config.toml
model = "image classifier"
dataset = "Sentinel-2 satellite tiles (TerraMesh)"
train_examples = 145000
image_size = 64
crop_scale_min = 1
horizontal_flip = true
translate = 0.12
rotation_deg = 5
color_jitter = 0.2
targets = ["main land cover"]
num_classes = 9
arch = "convformer"
norm = "layernorm"
norm_position = "pre"
hidden_act = "quick_gelu"
mlp_ratio = 4
parallel_block = false
inner_norm = false
drop_path = 0.1
patch_size = [4, 4]
conv_stem = false
depths = [4, 7, 4]
widths = [80, 160, 320]
kernel_size = 5
label_smoothing = 0.05
loss = "cross_entropy"
init = "orthogonal"
residual_init = "none"
optimizer = "normuon"
muon_scale = "spectral"
learning_rate = 0.014
momentum = 0.95
nesterov = true
orthogonalizer = "newton_schulz_5"
adamw_lr_other_params = 0.0016
max_steps = 6400
batch_size = 256
epochs = 11.3
lr_schedule = "cosine"
final_lr_fraction = 0.01
warmup_steps = 640
weight_decay = 0.01
adamw_weight_decay_other_params = 0
Rows from block 11 of a small image classifier, named by matrix and row number. Rows with one number belong to one neuron. Each number is 128 + 24 x the weight over its row's rms, rounded and kept within 0 to 255. All counts start at 0. Numbers have three digits each.
After each neuron's rows are labels from the 100 images, of 14848, where the neuron reaches its highest value: "responds to" is what is common among them. Only what is clearly more common there than usual is listed. The data: Sentinel-2 satellite tiles (TerraMesh).
# fc1: MLP up (model.blocks.11.mlp.fc1.weight, 1280x320), inputs 240-319
# fc2: MLP down (model.blocks.11.mlp.fc2.weight, 320x1280, transposed), outputs 240-319

fc1.193:134144131145135096132147133121094128151125100142186097133104149133171162126127105105106094147136127126168115159105136119111121142127105101108159155131131137075127121097162086134129167118130126161126090144136143073130103184106142121133139145
fc2.193:124118118134125124141135131107126144148148136124081134111161128131169123108134116147120131156138154109147117133151128143147162088142108134149116138090138137111137112196119179153144118119080152137094163136157106132128123076137130153127114146
responds to: clouds

fc1.75:097132149146133117119087122142157163153099153131144165123122088146120140097087109125107115100172099110167131099097127147112127120139140107122141120153110120137109081080153095151153172120140142136121122149142086131094117158117117109131117138
fc2.75:111136127139111121157128132146168162097158088131094104120113117141142153137126120067125127161153190110105135134115101108174163133114143149126134146163123154106145171126104142130129088173091119088121130142101133158136142123120124161140135076
responds to: water

fc1.534:159100135139096142123138149151141160112118136090156131107129093098103130140195121127115112113084126067125106148126130122108131139146135128091153141145121141132130116091116145147160135146142169124125125096165120097099110142136163130133144106
fc2.534:100153104143128107143137133108143128155079143103093151099130133122120105128103104130135146126113147118118118094084139102147091125125133157132124142107114130185143157151135097102111115099140127134099131120113140150076127165135124146138126098
responds to: clouds; main land cover: trees

fc1.686:086096155120143162151142132113091121091188134118124078099132139126105103145158120130125173117116082112144148146097120133171130137138147103100186120106098095109134145103132144153103141126114163089142105127159118102126173130178104163083179132
fc2.686:119133131081113133115100135143173165163090132160139121161149102146134101100124151111152116134120115105122096126137162130124088116142170140124087131126144108151110189160109170149110110113103125143154140086128131110103127086134082094118083106
responds to: crops; main land cover: crops

fc1.538:137129147143100157112135129136106158127082122148110148121134131110120121097124104155124132144120104099150156130093136143131140118143148139097135162141141136127106146111084127109169160121113136142139103112109126132149136132144183118150141111
fc2.538:120123137177123166128142127110122173135116152118143129148146132147132111097092112152167103099131134172138155111135157125116134136134107104153092138111158147138127153115149151097128137114135156145146168153126127110073122112073086138146135097
responds to: clouds; main land cover: clouds

fc1.198:104132170126104123126137104080158099140121133101145114135103116129112117112141095127122142136169112135120103134138182147116085153119088144171141139114123114146149107155114141127144135098119110088105173075111131167095154125115079162149157101
fc2.198:137122061119095134130120121134094171125142144132157120159106144143143126121142137145132156112126116150129104149098091102124176145124106138132104160104091131098114130128141112130167148130141148128107150112121129101137144135150123117145112116
responds to: water; flooded vegetation; main land cover: flooded vegetation

fc1.679:153130093113098146096167117138152115090115135173128155073090139172110144147118133146122142155135117121118099154103114095117097132148123122142122145108141126180119116100135143161111098129161120139146161145178091137170133124147130117095117182
fc2.679:137109123141176134151130149108141134133147129114113108145097149106140156136117160118119123097130132157143134130133099129130132155141150143125076116113127068131114129145148115117130136121108113117126118106110148131147132142097129128095128159
responds to: water; main land cover: water; flooded vegetation

fc1.506:161130130181153135108134108102143163127114129120098138123067118094153110158110119098125125151126164081156116090124094132109144121139107112112091110141143162145134141128085120121159152110132083117110111108104123163139177133140108118116153119
fc2.506:114151146120100155095116135150136109145151127118120108131145137089107116103136145109091135114168105129075136140175082121122131157113105122123169124104103105136097131111167130118112150126107183110130128103103146129106041126176133168125146144
responds to: bare ground; main land cover: bare ground

fc1.223:101126123128102129137097080092133130134149145113103129110106149135158057133151116118104156142138149188146134083166115139141154146107145134113141099142128138112116111063132129128117177156151114114127105166183171179095135170117129101074149109
fc2.223:158177134151135103103166112136120103100115112121123115136115111106112169170116115168117213113097076118126166137139118111173167111154134121114097138099165096115138105145115136131132089134107119148103118106178063122157119139103125143135161155
responds to: water; flooded vegetation; main land cover: built area

fc1.194:169157124102168142172112137109099119150152122110159108158169163122139171129145129155162119098135139150108080156120087126125140100148105101140127117158150102134104128103086073118134147141151117165075151154130118147111116153113127122163151146
fc2.194:113115143147118140093152169156106114154111146137152141150104106108109108113103125139137087142147062125126158102151144129153108114154122085137106149085158148120103120091109126166159100078117131136135129124141156116113152105126121154100158162
responds to: main land cover: rangeland

fc1.99:109109081133120140132113085084142162144093143082156120128143098126132121128134150134126134096163139110168113145134118142136147112128106149125122118126089113071154089101154137120149135111145105115168141097165119147140121123108107141146112169
fc2.99:148160142155098173157117140157159110090141113103158141167152105115103133137117147127176111138168144139086113115116143100144141122174130160137088127184118098113111146198112131108060125119123113109156155097074151161110157091111129126113156138
responds to: crops; main land cover: crops

fc1.565:064144128071125135115131113122110102097127182122169145102111074097115115106136126123173112140115153145141149130134122204139096081113133153112152084110130123165137120143130162182131095127168110120118124123149122160124140157123110149126129115
fc2.565:117121115129089112158116128166136114086146096157102121129138145137111126164115142094105179146102113162137069186144134115112122140130094175163130112064115112149136080123163130148132151149122143125110188121127088114142140089114121152135132090
responds to: trees; water; main land cover: trees; main land cover: water

fc1.755:126135136074160136116160106109091149112113113145160174141144128112122124143122123157141156128166111098136152096149098083149090138105137177148119100118106115133079095144135159141137147098130162111147134096135143109095110129182144145104125129
fc2.755:141173116147098105155109101152142130142175190083142118158145116130113125104114076113146117120135107112156089117126084140111147122130108127145149117150138157097096136107142130092121076146146108095139143137134172114105131161122133138179116089
responds to: crops; built area; main land cover: crops

fc1.181:104112080136151115136119132154121154121148102152098121159102164137161119081115118105139134172124119132129141128194105152148130117166117100116119146139131141100130096124081114101074108144149120162129141123115119143115112136107175127130149122
fc2.181:118150107134136162137109133147104091083101123117117179120152147105104098149125119164123136123102114099133146149126107127148136106110121154146099161098170121139165122129146137147090115146110156157194099114105151144086152116160116123140127046
responds to: bare ground; main land cover: bare ground

fc1.199:131099130150090111107088129092129113146131106112113134138126166124127131109135133109127099143119098148173124130129113183101136140132151091168161186147125120181155123079153130154144115129140118126073117108087127129150088153170083124141095164
fc2.199:135103125123106147153148120134125108109098104138186140090113152126118135157131102128103146130114126127124151168132109139149103145146138181141123122160160168087128126130144112133119136114096095128132138133151131123112166124109143113064082094
responds to: main land cover: rangeland

fc1.487:149121103133119121120146101110134137122208132109137127121138146122135160143114129127138130143122102106135093105164137113157118132093154063131119160129141147180084113092089112132125096102128129113110163142084115132137101112140138088113121169
fc2.487:117106155105119112139148150126131095136126111092118133159149114125123108135100160128116133142099154150153165163140147138110150090119147139118187116091117113122113102179163101126143110098118137084132141132133126104148138114109091124136105166
responds to: main land cover: rangeland

fc1.101:112111124099126119147134112084106114135135152116115143127127125118175111096141146134130132132143121123101118148159172104126131120110130126098152137174105120163136128120120125142138114119094075124164109135115119079089172187132127154178171134
fc2.101:086137136128105099107108135130150117093107129142162080106205141131133132093110154137132089142129132119141170128128108150128102143136137168152157155141120135140085139132139093132108147175122139158137104079129110101148129129142125125102168129
responds to: water; trees; main land cover: water

fc1.521:143129118159142157115163120092087097076100121131088136131148166123077097130106131157146073178134171111171133135118151098097151099126131134129101137114137127142120132113101127126135116116119112094065146066116126139104122118117121097157066167
fc2.521:141148117139122126121118175155169125118123102124171174108106107101106167128115114118161157148181120142129108119099136083133139131089103138119111096142117110139151120097152129117081115139134134103208104133180093070138103095118130128108169091
responds to: main land cover: rangeland

fc1.166:139129133118101115110137142098143111169142086120152109122104135101132114116126136099137134103142123133109047119108158212104136164118106112167121143166047128144107136125150164120126151164139125166142174099164080129067112076115111127129133095
fc2.166:111126143138126162175139111112140129089134141148124121140112131160125108125139085141117102182097159117149122082111140150140122175157121163129116171133101167115105159120108090123139120130160137160117133136125146145125135104133111094141135119
responds to: crops; built area; water; main land cover: built area

fc1.629:164155151127112119149146120127095151111125120086096132191097142086115139129158112103150126109080126157110152130155163122152138126106111153164147135153144148143108099100171165114137131096143115131106141156065095160077134148094105145149163122
fc2.629:091107140144120131113122131097167146088122097077138109127141111139126132150105193154104098121093100123112144127141097123186129110146125127129118120147133160145132138118119138122101114125139161113128170127137122148110132093109137171137113135
responds to: built area; main land cover: built area

fc1.617:117141130140096063101136135117106142142141139134172165094129117094100153128112087118116159138103168121103162132135148132147104099140164123187161151119128123094110113109137130101119106087157115157113162121133123134106153102129102160127128123
fc2.617:107141146114153106178171175171167106112103119133161131178149144155160124136113146178121151163101137104112124127117158132121109138108139120114114165123131114141135126116159125151129136110142133131167117106094127111113143097123104158108093122
responds to: main land cover: rangeland

fc1.613:096154149117136142128138144120167168153081092062098101142140132133154138134099137182145138069124149090102100123119142193147138121164137145141132145118090151140124101101102108146111146166141135155106138110138115095109136121118125127119091108
fc2.613:129135124095105132131128119141135103144120142145163107128141142164116096169126109125119125172098130151158093144150128154146138124173108132146173154160144117107098124165119141098158095107106139141102144102134103110160121105097132139162108163
responds to: snow or ice; main land cover: snow or ice

fc1.670:089155142135127181105137148157120127114130098126152108076093121107123129128101123115133137101143142109128104123157123147097085151137101175167155106118108147162098094139110116143102169100134164166139113128148134109117141139124097109124093117
fc2.670:123150123120148129110151168110132127132136142143101147126166116169141148133110163107133131130136129153125149125112121112159084130111126094089091165163118088179111124164076157095195114135104161098083166123145140095108141169133144100154141138
responds to: built area; crops; water; main land cover: crops

fc1.532:132158113128078117150111155092167145121119101112117112114130096123099160098127092094128141126121127113084130108152170126120101095125124134159134135148155103141096134057133096121114088106155109143146116125125068140097152111140083149163105160
fc2.532:140157187126183137119118162113157109098116098151097164158102123170135142122117104120128178151068130117135139104171111100102134112117128130125132133135147112165185147110140140131090162109151161176164153140094167135135179137142140148077109117
responds to: main land cover: rangeland

fc1.394:126094124130100144101156135131074111148165176159134074142158146103162106114124123113073153146147132139121124137092140138113087078118153126095122115124175144120157116149122101116163163152160132156150127140131138134127138088107154143114119125
fc2.394:164136150100166115159091087107140090119097111110162136088114131154116113096110139125113114139128150152167140109137117105118121148118130165115126112124140115111146170166126101085126124162150106138121091138117110132138141103156140104141156146
responds to: water; main land cover: water; clouds

fc1.556:123102144115117141126139138088149126130121113114091130161070155128105135173149095157144120109138131117098145104145103130101162135148120136082171129129115160133128133095104153165119161109128097125068120120108162115176140120157124093094168122
fc2.556:118135105119095122147151118165126092151139149130179128104183138119106142145166143112130125154120115156103099149160137135149067104172160141139102114160103110095094145143114090140069104192135114152137103131144079145133129154077147093150130180
responds to: water; trees; main land cover: water; flooded vegetation

fc1.127:152110138123124104141119106174197134117149128130142144119126135127131093139107110152119155082139141129155118117083084156144120135078123148185103071142120146114065135121109109122147100130078094124133162120147145124145150123145142117150122103
fc2.127:135139140131106135103127163128120069124137136172144089122105102115131170154151092082133144132149148148139120128145098146127153140141103178108153144141121107132113107094174104130146131165158169116114115126118158122123121130101075136131092115
responds to: snow or ice; main land cover: snow or ice

fc1.416:136155136061154141171152096106108159132131082069122153074142122145101119150126124127137123149169125175138152130133169129140118137108130109101082121089072078140132114105120160106150157183128124156114119130108163159121163118135112150149099123
fc2.416:119154098163134120100134112111135142139170120177149127149131156118103119163142112163121105152134148092109102094115127090130127117128150165155132135129193142055120168168162098131097093157151142104092109131159117106149136089130127166174116140
responds to: crops; main land cover: crops; built area

fc1.716:089146067121131120132108116112114119173122168114116115125122080102114140139068140159128172109130120129164139145073143140167112146107168117145154150117154133098129146143078179137131122122192166134110139129136116145103146087135146100135164147
fc2.716:118144104144129126122162098116091148154111094118107129135109110157148128118168176103082146108129137127122146188170128167151124155141118146134093113133078141151101145141138086096099105104088134108121121112101126155125130104118104129151095174
responds to: bare ground; main land cover: bare ground