{"inner_norm": false, "init": "orthogonal", "optimizer": "normuon", "muon_scale": "spectral"}
Rows from block 7 of a small image classifier, named by matrix and row number. Rows with one number belong to one neuron. Each number is 500 + 50 x the weight over its row's rms, rounded and kept within 0 to 999. All counts start at 0. Numbers have three digits each.
After each neuron's rows are labels from the 100 images, of 14848, where the neuron reaches its highest value: "patch colour" is the nearest of a few named colours to the mean colour under the peak. Only what is clearly more common there than usual is listed. The data: Sentinel-2 satellite tiles (TerraMesh).
# fc1: MLP up (model.blocks.7.mlp.fc1.weight, 640x160), inputs 0-159
# fc2: MLP down (model.blocks.7.mlp.fc2.weight, 160x640, transposed), outputs 0-159

fc1.262:564470485598471563498450557491516523419438468500396486582484480502446505397577427412459544469589585558485522478537524480515489432480498465518538433561491519476608538447511610579471488477450511511556467468461547519486451557568485545603557467464420568405498483517505510552384505540501465552422427584508550521458513502487468461571560464427497491433551460516533553422537489572520561548442450499531411479520578550478548480450478505497482414547429373494503467541566526483527507548463523
fc2.262:469561491476481484434486575518445384480433528539510512566508543429485489490549584465555551575472470451509505567427584508455495584571429446434381442497449470551451543590472446451454620436462454493507496493620574454524487525440448477490501522561544455509512556465481455569563437465496624557510517446493483517575470520480563407572478575467555402525456529477599424501467459523543435517550534451468504430538496513564493567452514544476484483497435539536564486536570485529469526442468557
patch colour: brown

fc1.138:509435538415492490484566476576485540459519585485526537459473500636465441505565550586400495513523468428542446512498520483548403498450547513490494410467620517491508407474510403432497525475550538476444460434485524474542509610540372521545500518528558465496562491533503497527432516499462457565435489494549529486415516489504514470546527587460551443443530483483493473563440553467383550521457485505525485542440456514471486579536347494496479534547480580508591560561429514550501575453424559
fc2.138:417510441538507562464530528438601569459493464436458492391537533463524538469482446572471562459560577558460496509488526485482483525554487557525544470494413526568452501597476469473537595459460519527465545532475436521616496460447509472451485605503460462514581535507461522471531521554614524514427505539447479424594603526538460534554471580530508465434565417473406441553501531448474552464506453491593421482472523438568498518561537539479543550508463465577556584406497520531426488564466579
patch colour: grey

fc1.607:585501473446446569531481511519495467458482517534542472396466564494570413534474560491513515487421462487540532502480471405469572420572479445524499552476503545480444532467618480481532445520545474509465411487617590534458455490463480493528558444485535374572468594548525499528398526500552532451517463514535531477488544464482528457487487565427581442491433558583555568598532498570477493467433541619536469535494473481516503384519558462435563432464438493542534526513465510467616508401521462
fc2.607:440552494497557471467550502390462453468565544461512593646567418498511563484544451561528423497489489508529484466479452452518509477502469472477475535493501570415541519506424552447447508514463522490533507562458534453650616519540515502482491422420438563454572440425514499538584481584465528395494518506507573514470434515403518585487548637492430568556514409450530510601511447470490521490530542495467578444506487486507527533507500499477520532454501460524466517544395437441413531519519538
patch colour: white

fc1.491:462382425450474465539530520462543456510358522568501521542453456578489519539571500520486478529486501450421533548512375543524540557475485559525513539383485508537484559489525496538489392527549444519579469498544469422502535457527535442513555533495498536418507502499483559492485571467485482430407588561438528445499503554655507454453509490511586449482486527491442525440492580562477479620532426443525525512586561500436608483488476543489432531442566506458511524484569448571465534534420452
fc2.491:522494612545455435511433481457482412488514521496466445475486468497496553411521511588503537527504550512505483475406597401450495514533569474412438560533513534485572505425483466573518496548637565488464542486514504407538543537419445450453545422526451499442512456489444505426445517550495624431500514489536549483466521504524504528532491478461510477488491492518514432495455459523495460501605516404536488556472607631509493516492555448580602496433473424549573561478550448476482441632530477
patch colour: brown

fc1.584:514505583462516407550498510503504541484490454525570450401486483493495514503541466562497486484436451493580439458615540585559514471455473551530547445476500497484548477438559516567393540567510485461559512628439528512420517539445498413380428469446483525498494465467523462570446495469522518472459539599564435511535473509557498487465485455578571548538548501525537499528540437470547549454551463520511473490551535569491543497556475475458532582488411531319514492591490417519399426419453509
fc2.584:438600513494443416409590480426474468565468509535534579515507491502513571527559585541591471548531466449486566520492440579529399472585491487499461431523500531538524512495520557517563505555505517612403518429597480489600510478504480496554545543465472502463502586550514488447558564539506420412456522511414470499478463523444428431531566504514522399441516438525472517496511432475512510586501638500465503500428465522500474478431404496511469511471496463483567505453412600505583421485543455
patch colour: pink

fc1.14:469530545479468459512546518511574552540512566481406493484502492559564528459560516424586429459484563440469466528481505431475538501561431400554543465459485494480534565504573467492632515513544519495544522387482378481535558519468495537353442516476496368552526409484507488459474424488525425588437476501601526470571421505499515539537465430534473464470432521542507475548560519569573435514482524418428572485445518562446530517524566509523497587487528458498486529561434533544459546505493403
fc2.14:508488492503549532504431424443411510452565527477545423564522431475525497437464557573491583563527454482409516590501548464567360472539582532469525455508481590538516470440468449539416550485439438520477475487530553608498382516473394541452507362537400470545412500455538502471472552461528438460494519461511589552482515545513491439453547476443487550453437474488516522440539584451514509466527566451513414574494507532533449519447537520478481570518440499559566532480547503576447547564522514
patch colour: black

fc1.99:527419462533559505455568464484493473433488488600598577428552539443405493562516580451464544492489454486534489575426490481508548575511468426521579495494493444479577499544527326388490485488558635475495453535420459527568436537475550533433535502484599429453579536481456558488528478459426536525488577476487506518513494536561547580537422511485522535481443478516574533502437471408498485431593447541515558466513504476512504517550505539451470587422506485540459527537474480476403521430490493
fc2.99:503563496546492621459524502422490476515448482498339419511478532525567460539572527560522472498541518535535505338561479509479464560542566470451426449487573560514460522505470538524454535445466560506422527558519488469489422502508508461568441515502546558531418518577520443405405497500560502514486456586485470457436528544471498442547438546529522481519480422519469524526495493524533531600476430364436504439570516529531579460503472589479550473496491585494559490466444461545545548605422556
patch colour: black

fc1.449:532452441509584513567547575498490486468610401615454467519503500457382449533466464504457477571473486427510380461486317509596456489493406535452510515503523474491558547476609499515560476439467483584513528540487543442464570460429482463491479459471501474499450425446605557544539453470478461470476537526572482486479541493508553516499546526535525449557456462617470445574604475564442557464514499447475502539493544590525459517572485565542425520438413532507481517518515517516464527481504526
fc2.449:499503514522470446430497467433409478515425522500525498576455534442547556464446528543529427459453472498521493536458454503495574443480582503521507422411515472465578495475581471412474586536444497484420420530545421554551402471546496478512518509550462379446498520466490470592438500512600566426491484567473662537364536515427445516537488594529450503509519458488447487531536547535518491513534472454529535568490455503454518406524487539607555489455514537393549424467513493465486506436463564
patch colour: white

fc1.394:505528543479416428534446513497422536456551458503555450496411506591493528493605529478446534565512567542433453537478547581492511474466496598509562537568501494512531509606492547437441512524557505517527448506510489443531505550485537448475560458426472486515547573446485549546478496550499542423553454492531479550482478434447601588510516493510497537568455419530524446455473526504521395580536537517480460404443425421386508421469432403525427550624446495468595439596493538485454492463487435
fc2.394:450496534374515415536598496446434535613470484497457515500473517512518459622378483390481475454539532528469470463534453543441529524573508546495451525516513529494469484431465468481519508493536435500528561578532570457541417453503525585493490460453529483378406545518482451457526545485526499483463547499487569465539572562477472479486576552578560394501415456580479439498563526528519496516414459554458593537556448498578483440476448544488513464497509420442476588402390516500536493479516443
patch colour: brown

fc1.510:553528474540397557629516484496474545460576500482430570469538495558449446480510426498487479573540491457557525546472418547530567490480520535504532556510438430400601480499473456474478449513533517473489424604474621461513539563427504490537539532454449564506577564487456520506492596473468485465482560556487531525547507528426447458545389469394474485506450468547584467507514402511555492442511537510491497524555430481437584488533478379514514516388482598529498462534417623520528508479484493
fc2.510:450556474511562527474540470449514475504432416520468470444509408428500440578449451488500484484429528531481503506513483495531527521451558449587458472571517455587441471529398510545399461471504495568577472445463504489517568453516479479462407526453559519463449511478541566522561539426570490453534506524539530611595484585510599476577538433556409535435446432474450477440609477480528447429519499584426546497467535538487508419518564504553600429531519507596377517449525517552471467508549511
patch colour: grey

fc1.456:537527514462496532517531499595541545467473527516431438492545466508439487408450561483474526467507489536392536411522456485497579480494419391592520447549505549432623506503576557416487523527465578484498461468516557478487545493462510540465540562432570453444481458525485503495510565626364543511572461438555453501460466496409523489455515450464549434491482550538492558598522546506522539580530529522501494447516549558481459592420507602557459415475408570432496595455458517478470496538486449
fc2.456:426547499483514488509418383410464468642487464508537476508478550550533480555532568448560497526587528432516479548484532433592486490547498473516516569478573562556509547551524464540458531511622409479554540517607542467514543518522526461466484420437564531498524462564477422519507436511529459533495494519419555481533517533526406522524432517525453518528541459432377518616429591428529471479526479497508483588503530501451424596521601487578456587430505478470420511496475510561474491508555534
patch colour: pink; white

fc1.10:529568571454499439440557459523558420446418489418540585549528482638560424458580478521482476543540541481537453547495458580482474480510528553587549548480564445440476535531442491548559404441496506552509363461513445497487461499479413501522460534426539452474472448542485569487468535438539478534450482510485440535478417525575542456446467444518423557496541533589387516566454420571422612563508500467509519522472519441525521552503517522574561517497454478534456504484411517538514573471419521
fc2.10:492504431525511445542461402518542486550446346560575504453495496498487538410483593530496507501409544450526584497446562489502469476419458410447514442567344513468574426508531529498469505481460477510561533502472431529499571520494449474511542467486437514439506542481547547491583525538535501424525480525555576504516543567532543569542494496445507474454543570509568519459485460552467503501448443490475486524577397569397508480482567424476519518569473430538550462451549425550609442598469582
patch colour: pink

fc1.275:515503457479488582504498489527386523659524579518582547401460459539492479503533494506462535488558531495529564488564515558506562525522485426484552565466475550433482501330610492428484548428465583592446412520466438550549466408530485481523569507498504513521416441501478474483412496525515500461527464476441540394443473468471418473506536439585469542474527423535517523552499515606539520430597450519438410509523492477422496527454547532517515517549507538596464495527546458560467522484490508
fc2.275:505485498582605439540495589484537558507531439602473439490537415492513434450445504485520602540391502578471538556458402547560563570383480467590505474539479444504493534490490426562513429466549487432496486512523515493514452533569505486369480496391533505514463479514444464478552498494442520438445429513515430598562499514442517479439548504513575514485497537461467503528440395427387559478572508499569568558476535429586460507539501513473456414508526434548561544507499533556514458510449516
patch colour: black

fc1.310:444401505394524502590407560550519539562514489457504520538408557443419485413586533519537537503549597461454498555471417461389448524490506478475485387450461507473538513509474505571569442480499584487521488506524424499473498516551521561492498470493577502498496486495523427595519529471461475564478516531462436489509539522462527520587552502475546554619578600419426467557487440492495521491485545540496468498504474545462485478432531399510486519618444536453469471593569578510526443430402578
fc2.310:512563440637499518476557428469524500552497474541466507470562526524600574549468437503422549470556418428543504508592494582537489439524439499549461408428453495531470512561492495518454515465558442533499554537486532450402605530552444622530435456519450529474503531485457560510548476588472497513509489580525391584472442412491513558570523434505473388511614420534519555418470547543516502586485516471516491539451488508496509566473457525446487509474430495562463508441511591505582507492449452
patch colour: pink

fc1.105:572490534503577545549535487527566567497441440510454414453466542528472455523598537474508434489456492433457504528489488479546527601421492353541538477457434535430440522531567542477541526580543413523583437529503417583455525461555461508556507466539553535455530557478516480535465506502529477535520523435463557459452461591567519448396525573428458619452495517571563436464522385528461476486516527466525513517415486493484475458548467433575468502424553530553534412477449436555472425532576466
fc2.105:451495574519416541534452439512571487516485487518553555508477539519572518562445413559434521534516566440515520502383498445491462395513533541469456462465476473486492453554460497576487552427416496491500655522545606618423429435536514423484428515522445482500467506517451477467455465431559493478430550447548433522436552594488475555536445511497470546576556491531538607481567499555548534491546522576445511479484432511485414553505536482518545549512527444484583630528489475550455527493570552
patch colour: grey

fc1.116:535488478467552502472424494414496494584453447509489483394404422494576482512419501396519504475522457445479451542501460555510457435505455570440564509440486543515468594494434530591492476557496434542537466474519468530452524582467505552473469444482520520561575513481499437486483603603557498585479458506478429472420496452543512453391525542614498485481564443538508513566425558473479520555535486596567469649520546503502521441554486433606544487525451532478554458564437435487451506485552520
fc2.116:540535448570479448519480527517466529576529571599555502499512581455489489504510481569475492520438494556549515526544453477455468484558505492542476506511416470538396434512554479405631499461436574561519499502558410345501478503516513525459461590487427509545424505531549423552553445381475574399596506534426520517535561513520458469547378550496464517477536515533388532493580435476536493535544561484476495462581549516538562547537502555528499542533473506409539486545446532479571428468485464
patch colour: white; pink

fc1.619:513515468432490514519542432520446561467567489570426529413553496512510480562490524474463582434545596487539626357474520519532462532520433429504557534570566482403535457584482552520483442435423478455504461506533562431423527508472567509465586519527438409499546584457443463538502562613488553630432509500409405511483447476599447508460498483501532512543459495449529495507496529488454469550496542498510394480467535519452508526533576479531519477383538553560470494519554487520450434470491517
fc2.619:440464484521456607483494436492455504525510493575472492493394483433465485438435504425557491585433437522516473532477558516524540507444431519542469527485510471533585582434555524485470521537600533566470478431491603608418525443489520598594512504569530448447503486437510469548529539424454449497462498547460513488462574614414376544563523527526468391413503444499507455570499526524509547448510558575518512495538507620536534483526556551471575452460458459480550524540402451522487476477525561
patch colour: grey